Weights of a small class-conditioned image diffusion model.
Model: 48-pixel images, patch size [4, 4].
Training: muon at rate 0.016, batches of 128.
Data: 88335 training examples, 19.9 epochs.
Rows from block 5, named by matrix and row number. Rows with one number belong to one attention dimension. Each number is 128 + 24 x the weight over its row's rms, rounded and kept within 0 to 255. All counts start at 0. After the name is the row's rms in percent of the matrix's.
# v: attention value (model.blocks.5.attn.v.weight, 192x192), inputs 96-191
# proj: attention output (model.blocks.5.attn.proj.weight, 192x192, transposed), outputs 96-191
v.96 084 [121 170  97 116 193 148 133 125 120  75 127 108 136  98 145 128 141  78 102 147 130 119 133 104  97 113 141 147 125 163 120  89  57 132 138  98 108 117 114  98  76  90 127 107 118 149 135 135 120 124 170 132  91 179 136 108 137 174 127 129 114 109 112 152 110 127 149 105  97 122 134 150 113 145 143 138 148 130 152 144 108 142  95 121 152 144 155 126 123 129 128 115 134 168 115 170]
proj.96 076 [167 130 155 164  46 130 145 141 146 137  88 133 130 119  84 124 117 182 121 124 154 129 100 154 101 162 102 125 130 113 107 129 148 123 126 170  86 146 141 144 148 191 103 111 156 100 122 139 155 136  98 152 136  91 111 144 128 104 126 174 143 129 165 116 143  77  99 149 121 124 107  94 160 116 127 122 125 134  93 131 156 140 139 135  96  87 114 156 143 169 115 119 109 101 113  97]
v.97 090 [110 121 142 137 121 121 131 155 122 154 154 110 155 152 147 117 151 123 128 145 164 123 117 108 144 180 131 117 142 116 135 142 107 142 138  85 171 129 157 113 133 137  96 136 133 167  88  89 113 157  93 172 137 107  95 126  93 121 109 111 153 148 123 132 122  93  94 132 172 104 152  92  83 169 100 121 126 137 132 137 137  77 133  77 156 141 122 143 162 147 146 141  94 131  93  92]
proj.97 083 [161 123 122  70 118 166 131 122 158 151  87 158 108  83 136 130 150 124 143  81 102 110 151 116 136  75 105 147 137 142 135 121 142 111 101 144 106 127 124 125 125 109 126 105 133 103 169 160 139  81 188  88 161 161 147  90 139  79 109 125 130  92 118 146 113 146 140 107 115 159 101 146 147 119 191 128 109  90 117  90 133 133 103 132 155 114 132 116 167 125 115  77 147 125 158 123]
v.98 086 [122 104 129 136 147 132 174 120 126 106 140 111 108 132 106 149 129 110 152 147 193  95 102  98 143 112 133 137 101 153 157 131 128  99  80 164 124 117 159 102 129 103 139 148 123 133 122  83 128 165 133 170 110 111 105 112 125 150 145 131 128 147  96 174 122 111 128 148 127 122  92 118 106 171 125 147 169 124 141 146 107 112 145 166 181 143 118  99 143 114 154 161 118 178 140 110]
proj.98 074 [169 104 115  66 146 135 100 129 141 136 117 131 130 141 144 109 154 119 127 163  75 126 143 129  80 166 143 129 144 109 107 156 148 133 157 112 153 134  66 120 127 108 116  93 115 125 129 157 132  88 159 115 141 148 160 124  82 124 145 128 127 133 169 106 135 103 106 136 150 136 172 112 145 110 146 126 132 144 136  86 143 144  81 114 146 109 126 164 116  86 102 112 135 128 129 150]
v.99 080 [134 146 104 108 127 186  89 121 118 154  74 140 124 108 159 134 140 117 109 119 115 147 107 145 113 140 108 141 138 162 146 186 179 132 136 104 144 125 162 124 145 124 100 146 150 125 133  83 129 132 124 147 122  99 132 178  89 146 175  93 129 120 110 152 161 101 126 140 137 154 106 128 123 129 130 116 130 172 140 143 200 129 144 129 127 113 113 143 121 109 161 119 113 132 141 110]
proj.99 072 [138 126 108 148 151 116 142 120 152 124 126  86 134 149 102 122 170 140 132 125 115 152  96 101 103 121 176 101 131 100 116 124  91 103 125 114 127 125 111 128 118 101 147 107 120  70 106 168 143 145 130 138 130 151 115 123 163  70  91 179 119 118 166 121 118 128  82 126 138 131 165 138 124 149  93 129 178  69 125  87  89 142  95 127 151 123 122 102 142 144  66 135  98 124  94 156]
v.100 086 [174 141 121 138 128 173 129 152 107 133  77 122 133 129 132  94 169 152 114 119 123 136 152 167 118 144 114 134 128 113 103  98 143 128 127 148 148 107 121 140  81 150 123 147 110 162  80 138 144 129 112 147  88 117 129 116 111 125  92  94 110 130 141 107  95 153 151 127 114 162  91 139  99 167 125  73 158 134 167 133 122 139 108 120 149  88  87 116  80 126 155 145  90 141 123 159]
proj.100 067 [102 121 139 149 120  88 131 111 139 125 135 131 110 162 133 150 109  87 130 123 136 142 127 122 141 117 163 134 109 141 125 141 119 101  98 103  97 191 128 140 170 101 132 134 124 101 142 137  87 146 138  81 179 151 117 130 117 134 164 138 114 145 108 146 150 125 113 126 140  84 198 157 169  95 108 145 120 100 136 146 123 136 122 141 102 166 166 133 185 124 120 147 113  95 121  78]
v.101 083 [172 150  89  85 115  96 115 117 121 161 164  92 104 133 160 112 159 104 101 162 151 125  74 141 150 156 118 121 127 156 137 105 165 108 121 168 114 135 135 148  79 112 144 158 117  62  77 152  99 151 128 135 140 150 170 123  80 126 141 136 115 126 159 115 113 125 150 142 142 164 121 177  98 112 132 127 136 136 112  59 104  78 131 113 133 139 120 111 130 130 127  78 132 113 119 109]
proj.101 077 [112 133 183 126 108 137 117 158 140 110 109 138 118 109 124 143 113 112 145 146  79 141 108  67 102 131 159 125 134 105 118 126  65 154 147  71 171 128 151 122 146 101 126 104 153 106 177 118 128  83 122 100  94 115 128 139 198  93 132 157 138 136 106 104 131 113 120 110 113  97 121  79 117 153 116 114 114 133 155 159 138 176 147 147 123  90 118  99 135 113 148 145 125 159 128 153]
v.102 084 [110 166 153 104 159 127  88 118 113 169  96 164 145 153 121 109 149 146 146 137 174 130  83 122 138  91 111  96 124 156 123 119 118 144  88 123 128 141  99 115 108 142 148 143  45 143 115 158  92 123 121 132 107 105 127 141 133 134 110 108 135 100 174 105 151 115 122 114 113 112 121 130 126 155 105 114 143 116 118  85  87 116 131  95 104 148 176 100 126 120 145 132 130 149 159 147]
proj.102 076 [156 100 123 119 105 133 113 146 120 120 152 130 108 131 132 152  87 102 119 141  88 108 140 125 144 147 147 101 159 114 120 145 126 114 149 102 113 144 161 143 167 133 118 138 184 136 142 100 134 158 110 108 143 142 105 142 145 117  92 146 110 130  88 129 126 112 155 154 119 123 144 124 114 115 142 145 112 151 140 175 155 134 143 151 151 116  64 164 134 130 164 110 108  85  95  83]
v.103 084 [159 120 103 133 148 132 155  76 142 123 156 120 108 123  82 156 140  88 118 152 160  94 146 122 151 143 135 121  94 106 141 129 140 106 145 156 133 116 127 156 121 113 143 129 112 146 115 140 143  97 142 135 205 142 144 132 105 139 164 128 135 121 141 166 108 135 121 112 161 116 135 155 130 107 126 101 187 113 126 167 102 132  79 147 129 103 149 135 129 162 119 154 103 133 122 117]
proj.103 072 [ 84 113 128 111 125 130 123 110 134 177 134 121 158 139 123  95 108 102 143  93 120 123 102 105 142 124 148 100 179 137 135 114 113 144 117 123 147 147 105 134 119 165 110  90 110  86 132 138 127 136 136 121 101 131 129  68 115 135 127 124 134  99 136  92 140 109 114 139 137 145 116 117 123 166 167 154  61 169 134 128 117 111 160  73 126 137  86 123 129  97 143 108 147 102 100 118]
v.104 078 [132 127 153 141 149 154 155 108 142 112 113 157  85 136 116  97 130 150  96 152 109 156  85  85  98 135 137 154 115 139 125 146  94 122  84 157 130 133 138 159 131 168 143 189 117 127 148 105 116 115 132 119 125 136 126 179 191 161 131 128 116 153 131  96 115 114  97 108  94 158 141 136 140 103  99 108 118  68 160  92 132 130 168 107 141 114 144  84  96 127 134 181 128 107  84 128]
proj.104 071 [150 125 126 137  79 101 117 141 110 130 151  90 162  86 158 138 118 132 174 120 159 104 135 112 138 134 112 117 129 101 101 111 105 137 150  76 109 156 133  82 127  85  78  80 165 125 167 119 126 131 147 133 120 141 109  92  71 127 124 143 101 115 129 184 123 106 144 144 138 111 138 122 159 131 142 133 120 164 101 166 147 158  90 125 114 124 116 153 147 151 172 145 121 115 174  95]
v.105 086 [162 157  86 145 132  79 133 112 115 164 113 137 160 151 124 110 116 121 123  75  96 135 137 147 113 119  91 136 113 131 136 159 138 110 112 133 142 161 129 152  97 188 146  93 112 146 147 138 149 124 104 129 125 157 159  87 149 117 112 160 130 133 117 156 148 125 156 141 114 101 132 126 122  93 139 125 106  87 141  76 112 141 157 176 138 166 106 112 103  87 121 127 134 142 139 110]
proj.105 078 [106 110 111 168 148 157 115 118 128 127 141 161 125 132 142 138 111 141 112 137 162 143 113 140 143 175 132 114  88 137 140  98 116 113 109 121  87 109 120 104 166 112 159 156 126 134 117 122 142 145 124 136 108  96  98 195 145 130 128  92 107 153 147 113  78 168 148 149 109 130 149 124 140 163 112 101 120 151 130 122 121 128 115  93 110 121 129 113  81 194 107 149  97 122 106 139]
v.106 082 [100 155 144 117 153 155 121 131 137 132 181  88 163 117  83 145 120 169 154  94 130 123 122  98 113 109 140 162 146 194 117 103 168 170 114 145 153 165 119  85 125 124  94 146  93 150 172 137  98 103 103  81 143 101 177 130 144 107 133 148 137 107 119 138 150 161 162  81 108 128 149 113 140 124 139 148 155  98 146 124 115 131 151 162  88 155  88 139 100 171 160 149 124  83 116 113]
proj.106 073 [142 116 138 116 109 118  97 138  97 125 158 137 148 143 162  72 134  83 147 137  99 119 144 149 159 111 139 108 143 101 134 121 143 115 131 128 134  66 149 164 114 120 148 109 144 114 150 121 163 104 144 162 126 161 104 167 114 150 162 136 135 151 129 112 116  91 111 144 170 136 121 133 131 154 151  97 109 164 115 137 101  99  82  85 161 126 165 134 138 108 147 120 119 173 146 166]
v.107 085 [109 146 146 138 124  98 165 154 127  95 155 104 109 117  87 147 111 166  80 147  99 139 125  77 129  68 135 133 107 177 121 119 158 154 112 149 117 167 114 130 109 119 121  97 146 125 133 173 131 141 102 116 149 115 154 124 117 157 137 135 108 170  98  67 153 130 135 130 158 176 123 170 137 107 124 115 156 107 102 134 100 146 133 119 157  96 117 128  91 125 135 117 104 121 142 147]
proj.107 079 [ 89  97 112  73 187 143 109 105  96 118 129 124 167 112 106 126 147 102 140 146 148 131 166 147 126 167 123  84 176  94 135 160 115 118 131 137 142 120 174 106 177 116 129 147  98 165 135  81 135 116 144 165 125 158 115 149 136 136 146 123 115 114 166 159 136 113  86 132 103  94 138  93 133 155 146 150 107 134 152 145 134 106  51 136 101 155 115 106 114 123 132 105 145 109 135 117]
v.108 094 [107 155 117 116 127 114  93 129  99 119  66 159 153 104 105 158 122 126 102  94 150  85 139 157 111 124 122 152  68 142  92 117 123  90  81 121 115 136 134  90 111 102 121 148 118 112 161 134  96 106 148 172 142 122 123  94 124 109 154 124 135 133 125 122 143 166 109 111 104 127 124  98 133 113 104 134 116 149 115  95 139 166  88 143  92 127 129 180 166 112 125 187 167 125 188 118]
proj.108 078 [160  98 113 163 140 118 115 121 157  93 163 131 121 112 145 111 162  87 165 170 134 135 127  92 142 127 159  92 194 117 141 139 144 178 139 151 118 123 120 152 133 172 128  89 121 143 118 106 110 160 109 111  83  91 115 153 139 156 121 151 117  95 126 128 128 110 146 149 168 140 143 120 134 147 149 131 157 128 155 142 114 107 173 146 113 128 145  99 115 129 115  90 158 114  88 141]
v.109 082 [126 116 110 112 141  97 130 176 104 147 164 136 144 108  67 130  95 178 139  88  66 130 128 111 117 131 134 100 155  89 124  86 105 135 123 133 110 175 109 140 130 112 126 144 137  98 140 143 140 113 126 110 131 129 134  99 135 116 171 123  91 123 119 133 139 134 103 157 126 138 105 121  77 112 152  86  82 104 180 166 144 147 158 103 151 116  94 114 128 174 118 139  67 105 106 100]
proj.109 074 [124 135 159 103 111 158 149  86 156 154 110 129 132  97 180 133 129 129 146 103 139 116 182 144 156  95  80 129  93 108 154 171 157 131 117 100 155 122 153  95 126 139 128  87 155 120 105 137 119 130 135 124 140 147 118 108 147 131  83 131 182 111 140 104 102 130 119 106 128 145 125 131 142 168 182 184 144 105 109  72 103  96  98 151 100 132 155 142 174  93 135 117 136 133 121 140]
v.110 090 [136 137 127 127 171 138 136 167 125 162 126 125  94 116 122 120 149 123 146 141 128 152  95 103 116 144 149 119 111 112 114 169 139 126 118 108 116 135 144 145 147 131 121 105 151 149  99 172 112 118 110 203 106 132 111 145  93 140 109 166 108 113 121 185 106 132 135  94  96 125 165 179 106 119 110 116 130 127 118 199 120 143 136 100  77 133 131 127  83  95 171  91 102 131 105 113]
proj.110 073 [154 130 151 127  89 135 130 104 174 135 149  97 155 159 116 146 166 130 135 153 135 139 170 153 103  65 150 135 144 125  73 105 145 153 139 155 119 155 127 144 115 118 140  98 116 100 141 124 133 157  98 106 129 139 125 100 137 117 148 101 119 143 173  92 145 123 113 154 160 171 136 116 171 115 122 155  98 106 160 123 103 127  76 128 194 117 132 129 144 107 118 128 170 107 133 131]
v.111 086 [122 139 127 106 124 100  84 122 129 173 170  71  84  91 170 116 124 121 134  89 106  97 132 122 131 125 112 168  92 130 126 139 143 143 120  99 164 137 154 127 137 152 116 109 149 113 129 128 122 149  90 138 150 172 131 127 130 143 175 107 165 145 105 122 123 104 102 136 147 150 177 122 130 137 121 157 154 121 127 130 115 139 140 109 140 122  79 117  82 187 117 137 131 140 139 160]
proj.111 083 [118 142 148 137 120 179 135 104 107  81 117 151 111 181 123 148 139 123 157 162 137 154 101 123 116 121 162 115 108 126 140 127 117 134 108 131 112 118 135 150 104  40 112 121 103 116 155 115 149 113 125 122 108 128 156 143  87 111 120 161 120 134 140 139 113 155 144  91 105 105 133 124 144  94 143 133 112 126 113  91 162 153 105 139 144 134 155 130 152  87 117  99 106 114 113 108]
v.112 085 [138 140 111  84 143 117 143 156 130 149 109 181 138 136  85 136 121 134 106  91 128 149 133 116 137 163 120 111 161 115 132  93 106 127 140 133 134 119 152 108 113 149 110 107 172 143 117 190 138 121 134 127 102 130 147 130 143 110 158 147 145 115 124 112 134 101 182  98 114 133 143 179 133 124 145 128 171 124 122 131 122 103  82 118 154 157 139 174 104 116 129 120 135 184 168 135]
proj.112 074 [101 115 120 132 142 130  87 127 132 132 126 113 151 140 183 115 135 150 120 121 144 137  95 140 154 127 139 177  79  96 105 163 129 131 104 114 144 133 150 149 172  94 103 128  80 185 124 115 114 126 111 111 147 125 111 129 166 158 106 140 138 137  92 110  90 146 115 188 131 121 132 112 120 108 119 110 119 112 124  95 141  74 175 135  96 130 132  92 162 127 117 115 125  80 109 136]
v.113 083 [111 115 118 153 137 101 121 139 134 117 101 158  89 114 155 119 119 175 151 165 130 108 167 124 105 141 121 143 105 106  97 142 136 153 138 159 105 108 119 128 111 138 166 137 139 131 123 111 136 138 106 152 124  92 116  92 139 128 166  72 121  89 125 152 152 162 110 165 131 143 129 111 138 123 124 136 178 118 105 138 120 145 151 140 150 165  90 166 147 121 131 113 165 151  93 108]
proj.113 073 [114 127 118  88 135 146 137 111 137 111 164  64 141 138 127 139 132 112 110 124 149 122 116 104 162 131 129 143 132 126 167 117 102 146 106 102 132 147 145 117 194  77  67 140 120 115 117 114 122 146 152 116 122 123 179 137 117 141 115 173 123 185 144 103 101  88 117  95 103 117 107 115 107 131 109 143  80 124 171 128 109 108  91 132 131  87 136  92 125 139 108 144 104 127 130 145]
v.114 087 [ 78 146 139 130 134 166 142 146 122 113 133 169 122 150 114 119 156 143 109 121 148  81 127 114 149 115 162 128 131 139 150 155 124 144 160 125 164 130 117 104 165 119 134 105 202 153 144 161 120 115 181 101 136 135  82  89 105 123 139  98 120 136 144 124 159 163 120 100  89 138 121 100 132 105 148 139 145 145  98  93 175 150  53 148 144 125 113 185 127 139 136 102 112  99 130 124]
proj.114 071 [137 109 113 144 162 105 127 100 153 149  92 120 152 147 128 166  98 134 107 138 106 146 134 139 110 126  87 107 145 113 147  91 108  73  93 180 119 111 126  84 123 127 153 117  96 141  97 100 158 139 140 163 110 112 169 148 158 124 137 140 130 122 106 128 109 111  93 117 161 144 121 162  93 160 142 126 122 176 152 135 102  97 192 106 129 133 134  92 102 105 137 118 127 157 104 199]
v.115 084 [115 162 102 117 145 128 107 160 126 157 143 131 133 116 181 141 121 128 131 160 113 150  97  99  95 126 114 164 109 175  77 178 107 116 147 156 113 105 139 124 108 117 151 127 133 147 106 151 143 104 129 115 137 173 155 160 157 126 120 110 119  98 140 137 169  98 124 122 140  68 103 128 114 121 121 119 103  96  99 105  99 120  74 147 159  97 151 157 132 109 126 121 130 116 167 161]
proj.115 082 [154 108 124 112 128 137 131 117 144 117 159 125 116 150 115 131 123 140 144 122 120  94 152 105 166 135 131  80 163  86 188  95 106 150 139 124 138 190 129 158 179 141 119 158  85  94 137 120 132 149 161 127 125  87  87  96  93 141 137 157 115 164 118 142 114 108 125 118 148 160 142 124 121 108 136  99 133 185 148 134 150 126 198  98 100 134 109 123 123 141 144 142 128 125  76 122]
v.116 080 [102  97 120 155 128 120 121 148 192  69  83 110 100 148 123  92 118 130 181  97 170 110 145 170 139 149 165 112 142  97 146 131 113  99 129 158 122 132 102 132 126 164 126 102 164 122 108 113 115 125 124 147 158  85  96 105 130 106 138 127 128  61 138 126 123 145  98 137 131 132  98 110 116 145 147 124 135 143 111 100  89  89 133 133 121 143  94 156 124  69 132 143 150 129 137 128]
proj.116 069 [144 114 130 100 141 114 134  83  94 174 157 146 160 160 142 132 126 145 103 153 109 177 120 114 115 120 110 114 105 154 143 178 111 162 128  97 109  58 173 134 130 103 130 124  74 120 110 119 154 136 142 106  78 150 126 155 145 128  94 114 145 164  87 121 135 148 155 177 121 119 120 122 129 104  81 141 134 149 130 127 150 115 130 123 135 128 167  73 114 175 126 153 119 126 126 152]
v.117 087 [145  91  92 133 136 125 111 139 101 124  68 155 185  90 111  89 103 117 162 101 147 157 168 144 116 117 134 117 100 119 145 154 126  88 143 107 153 130 159 165 102 156 109 170 144 127 150  62 132 154  99 161 156 109 129 125 141 125 140 146 113 160 158 136 142 107 109 172 109  93 131 145  81 139 123 145 152 121 155 128 150 152 166 141 127 123 136 128 141 123 120 127 126 136 113 133]
proj.117 074 [118 135 183  96 123 151 119 139 133 147 134 110 109 130 184 152 133 120 121 113 110  81  84 116 140 142  84 143 120  64 142 107 121 129  91 117 138 165 122  95 146 122 165 120 122 133 105 164 124 162 131 120 151 137 101 114 165 121  99 128  96  86 108  97 117 142 160  95 139  83 139 103 176 128 118 114  89 135 149 127 118 151 115 110 125 134 105 153 171 116 117 135 102 137 112 106]
v.118 073 [139 138 140 126 108 146 125 115 113 100 123  74 140 136 107 104 110 134 116  91 164 107 146 167 146 149 118  87 127 149 124 185 104 146  99 104 145 128 131  99 145 127 166  83 138 131 120  55 130 155  73 118 114 132 130  74 161 126 137 112 104 104 137 112 138 105 168 131 104 139 135 110 134 143 135 134 104  98 121 156 119 102 119 116 113 180 160 126 110  86 129 109 144 127 196 104]
proj.118 074 [107 139 123 130 156 122  98 131 110 180 116 212 136 140 138 165 138 120 103 133 146 147 110 105  97 129 132 164 106 115 111  89 152 123 162 145  95 104 127 133 113 132  90 183 128 142  99 161 137 126 160 139 120 153 154 173 124 139 133 108 132 171 141 163  98 172 112 157 141  95 120 127  78 137 127  93 154 151 144  90 129 149 139 156 153 108 121 110 108 138 103 113  96 121  98 174]
v.119 085 [196 141 150 118 167 165 187 165 158  81 133 122 127 166 128 124 145 123 107 118 140 121 142 113 117 127 147 129 126 140 133 105 111 131  66 137 114 101 144 139 140 130  99 124 125 150 121 119 170 135  96 148 130 128  93 171 128 158 109 124 163  83 107 111 134 172 133  93 115 167 127 126 141 152 110 128  98 124  90 113 148 123 109 129 112 122 205 143  88 134 143 107  53 130 123 114]
proj.119 071 [ 75 112 156 146 100 102  75 122 131 139 148 115 139 144 137 103 116 121 168 133  98 147 115 118 137 107  77 116 110 128 119 131 117 108 170 146  99 146  99 142 106 170 187 121 121 132 114 156  86 113 161 104  96  92 112 128 119 127 148 114 109 153 134 141 143  68 111 146 112 125 104 126  86 167 138 109 171 135 163 132 147 135 154 133 155 134 105 127 144 144 102 160 176 123 117 182]
v.120 081 [158 172 102 150 100 119  92 101 129 123 164 159 102 136 116 101 122 115  58 172 149 150 139 137 133 149 111 140 109 142 166  89 156 131 134 109 175  95 125 110 143 166 131 124 134 112 163 107 126 110 133 123 148 139 155  98 135 133 137 144  85 147 122 106 117 111 123 137  95 125 127 140 158 119 150 152 159 169 154 145 134 144  90 156 140 103 115 156 122  80 112 139 165 122 136 100]
proj.120 075 [ 99 100 162 132 156 112 147 148 163 131 136  83 141 161 121 133 133  98 150  94 146 115 136 126 147  67 128 102 117 107  97 128 118 112 140 150 111 146  76 125 171  84 155 143 125 153 124 130 161 142 150 148 116 153 104 157  99 135 146 133 140 112 128 143 128 112 102 130 123 109 137  87  97 129  82  96 103 138 104 145 101 129 134  75 127 129 143 101 123 164 157 126  83 145 126 126]
v.121 085 [137 128 143  90 124 147 144  94 124 146 160  54 147 118 107 109 151 167 114 128 139 148 131  83 143 177 137 146 125 135 124 110 120 139  93 141 134 167 136 187 146 125 138 127 165 131 140 126 105 129 109 130  95 103 127 170 126 145 141 159 143 140 125 130 143 141  98 136 168 124 101 104 106 149 126  71 123  99 138 130 125  87 107 147 109 170 115 142 137 118 112 119 119  94  95  94]
proj.121 080 [137 187 126 138  83 116 115 156 148 165 102 120 125 134 164 116 121  96 125 119 110 115  94 148 109  91  97 114 161 142 111 116 127 135 170  94 122 131 134  90 132 125 111 152 172 104 136 130 147 111 151 117 147 148 140 124 116  91 133 101 119 137 106 154 111 113 145 115 136 167 141 131 125 100 110 166 121 130 118 149 168 158 144  58 119  67 165 119 140 139 160 124 108 160 117 112]
v.122 087 [162 103 145 134  99 100  89 123 151 116 129 148  97 119 113 138 122  91 119 135 113 100 142 158 150 133 131 105 167 102 160 120 112 152 100  66 128 130 171 135 137 114  82 110 113 137 103 173 151  80 131 144 108 123 100 129 158 144  84 105 102 110 149  86 126 158 122 147 105 111 144  94 110 181  96 135 121 118 100 155 113 167 110 132  56  85 136  80 179 152 153 151 115 174 120 108]
proj.122 078 [126 142 148  92 160 113 180 146  53  95 132 138 131 113 120 119  92 200 143 126 128 140 138 148 132 138 139 164  86 121 129 162 152 109 128 171 164  92 102 116 149 132 124 153 157 124 122 132 141 123 116 108 150 119 123  99 127 120 157 118 161  89 122 179  90 127 132  96 130 123 128 174 146 123 150 139 114 118 133 106 133  79  83 124 144 165 133 153 130 105 115 131 174 104 130 128]
v.123 085 [101 134 106 189 145 133 154 173 119  90 127 140 128 134 121  94 114 108 120 130  98 100 163 181 151 103 128 164 136 130 151 126 162 102 134 126  99 107 135 139  99 129 118  98 106 133 114 127  78 122 135 157 141 136 147 129  96 102 132 130 122 113 136 108 135 119 137 110 144 114 170  96 140 134 112 153 143 148  86 120 121 124 143 171 150  93 163 157 134 157  97 158 180 161 161 118]
proj.123 075 [114 112 121 139 128 103 152 113 100 137 123 144 167 106  99 122  93 133 124 122 151 136 104  99 122 161  86 111 131 143 108 116 119 141 122 150 165 105 127 109 127 147 165 168 171 122 128 150 151  93 114  95 125 113 107 140 142 137 163 157 132 139  67 117 138 127 122 147 104 144 102 151 120 155 140  87 147 133 124 175 135 127 117 110  79 137 108  83 114 133 152 128 127 109 112 104]
v.124 082 [124 115  75 124 132 153 110 114 162 132 193 143 146 185 111 126 110  85 111 133 103 146 128  92 185 157 111 125 124 134 140 138 129 109 133 113 104 122 113 142 153 112 103 136 108 145 122 137 154 129 123 121 147 139 130 114 141 178 137 156 120  83 139  89 152 132 130 165 123 133  95  75 108 173 147 140 138 169 103 141 129 167 130 123 126 137 135 135 116  87 120 178 176 105 119 131]
proj.124 071 [ 94 130 160 106  96  85 149 144 107 127  96 110 118  80 148  96 144 172 116  99 155 103 139 167 113 102 156 124 119 152 120 143 118 117 125 163 179  93 150 110  96 108 101 117 190  94 110 152 103 118 106 145 122 144 132 132  94  76 131 109 141 121  84 129 117 124 114  80 134 116 146 150 126 108 131  79  81  99 130 147  91  88 119  99 135 146 155 121 156 140 154 111  93 153 122 132]
v.125 080 [ 94 135  81 129 145 128 155 183 144 104 120  67 139  85 114 114 109 132 120 133 117 156 192  87 130 146 118 122 131 161  89 140 136  85 134  95  81 127 157 185  90 152 129 137 116 169 116 149 126 134  92 106  91 104 118 100 141 145 131 106 147 100 114 107 100 137 145 168 133 177  90 147 166 161  92 150 172  99 185 132 111 155  90 162 102 138 142 138 102 111  67 128 154 120 120 122]
proj.125 073 [132 137 154 149 123 107 137 100 100 110 170 149 134 121 135 121 101 107 124 130 140 111 109 169 150 148 144 152  62 115 148 107 100 164  96 137 120 127  92  92 205 128 101 146 166 107 114 117 153 153 139 133 163 126 177 168 148 147 138 163 127 135 128 115 126  85 109  92  81  72 177 133 113 125 156  96 111 113  58 124 138  88 106 121 126 116 125 154 156 173 172 135  93 122 133 123]
v.126 087 [137 106 142 114  80 124 127  92  90 135 121 143 167 116 104 112 146 127 132 107 128 112 141  75 130 120  71  96 118  60  77 130 106 125 122 112 111 111 116 151  92 142 134 129  91  80 197 152 137 112 131 137 136 110 150 114  58 119 143 125 129  96 112 106 121 148 120 118 151 131 139 133  78 112 120 128 196 155 152 157 129 155 112 115 116 106 128 144 163 120 130  75 143  94 152 139]
proj.126 073 [163 140  96 125 109 122 131 147 164 126  90 145  95 112 120 169 147 137 102 176 116 146 143 177 135 135 169 177 172 169 190 135 150 112 154 117 157 138 145 118 149 131  82 106 195 138  81 139 109 125 130 124 111 151  95 140 197 117 137 154 145 152 111 107 117 124 130 109 133 155 113 132 154 124 143 166 138 127  92 129 148 131 148 162 143 142 123  94  87 118 113 151 149 155 119 100]
v.127 096 [144 121 115 139 138 132 131  99 162  78 116  78  95 119  85 129 105 120 147 123 127 129 136 167 109 145 135 136 114  84 137 151 146 108 131  97 176 119  90 121 122 130 100 176 165 118 148 101 125 124 156 145 163 132 154 142 144 137 169 117 131 130 120 117 111 166 123 115 157 131 102 117 152 148  84 136 164 125 132 130 129 161 171 188 127 141 100 157 123 104  99 138 153 165 120 154]
proj.127 071 [ 88 177 144 121 146 155  82 143  79 156 153 157 130 111 156 147 140 147 117 140 105 140 123 127 159 114 122  91 115 137 128 142 110 103 128 125 142 121 190 121 153 111 169  90  80 144 138 141  86 110 119 111 146 158 104 131 141 115 138 126 108 139 168 159 120 108 151 147 124 140 166 137 107 123 142 150 134 104 113 127 105 101  96 118 174 150 128 134 117 113 133 122 143  93 129 148]
v.128 082 [138  99 149 118 125 106 155  97 125 134 156 143 149 121 132 129 162 120 132 124 133 130 104 146 128  91 127  93 111 121 101 101 151 133 138 123 124 147  95 103 103 124 143 115 139 173  84 127 115 109 147 167 136  86 124 120 115 130 133  65 114 135 156 154 130 126 100 107 114 140 160  77 164 134  99 158  86 151  85 134 116 149  94 106 102 122 103 109 154 130 148 162 129 134 123 135]
proj.128 073 [147 115  92 156 111 143  82 135 125 117 136 133 120 148 141 136 111 122 151 144 108 135 136 149 137 138 133 175 143 122 122 117 128 113 108 145 150 128 149 131 108 135  95 184  95 112 223 105 117 156  90  97 124 150 115 130 126 148 148 151 125 121 153  87 103 118 170 156 160 145 100 136 139 135 130 140 143 154 154 141 115 163 131 157 172 149 126 130  95 160 118 105 126  99 137 139]
v.129 081 [137 114 149  87 165 132 134 132 101 132  81 107 124 127  92  88 118 140 124 146 175 140  98  95 123 120 138 110 104 116 118  91 106  78 102 127 110 116 149 124 130 142 121 139 144 117 121 122 113 152 160 136  99 145  78 101 112 131 107 165 143 104 165 116 107 113 136 103 117 117 120  75 149 107 142 119 169 173 119 159  90 147 112 145 123 123 140 151 136  82 101 159 120 132 114 117]
proj.129 073 [151 170 112 141  89 133 142 120 141 163 172 149 146 104 163 164 167 137  93 140  97 147 153 140 126 100 120 159 154 147 132 149 131 157 176 115 161 152 102 137 135 156 117 139 130 135 119 134 160  86 108 140 126 114 170  98 122 119 154 108  98 129 110 141 128 149 106 140 115 129 130 167 150 144 115 131  76 114 173 120 130 112 112 116 172 121  92 111 143 119 132 111 114 145 130 121]
v.130 096 [126 153 143 130 145 116 145 170 113 150 129  61 124 112 121 166 127 126 131 123 121 111 170 105  92  99 146 158 159 108 116 149 127 157  77 188 113 154 136 171 132 138 119  73 122  83 127 134 139 156 113 116 112 116 144 119 150 102 113 190 126 185 106 124 101 124 156 136 146 120 146 123  87 115 109 102 149 127 122  91 146 102 154  85 115 131 129 125 152 159 136 163 115 132 112 129]
proj.130 076 [128 111 147 119 117 133 114 116 114 124 139 162 138 150 160 115 132 160 128 140  97 118 107 168 139 155 119 147 103 163 110 145 113  85 171  79 115 116 126  76 124 148 152 155 139 182 133 132  91 143 153 155 148 122 157 123 152 128 128 110 108 126 117 163 144 126 132 103 112 119 118 143 136 123 172 185 111 127 130 143 105 141 109 148 142 136 145 149 122  87 121 104 155 157 142 139]
v.131 088 [ 87 127 134 120  91 144 114 145 106 118 133 124 118 144 145 142 168 164 149 124 124  64 123  84  95 134 134 138 108 135 142 143 130 166 129  96  92 159 146 148 112 155 110 135 148 122 128  98 147 140  72 164 140 142 145 141 111  95 141 159 101 161 178 133 157 162 162  77 142 112 109 110 123  97 157 139 135 105 106 109 149 166 119 124 132  96 153 153 165 112 138 107 175 140 144 111]
proj.131 076 [191 118 117 122 119 107 142 119 171 125  93 121 159 101  83 115 135 122 147 175 147 150 160 141 144  88 125 106 165 102 126 124 146  87 137 163 118 130  89 124 125  98 121  91 149 140 132 164 106 142 197 117 109 108 138  91 127 122 127 109 109 125 139 122 133  93  90 112 170 163 142 106 146 169 113 176 130 158 135 177 106 125  99 113 137 122 106 161 138 155 146 139  97 138 118 129]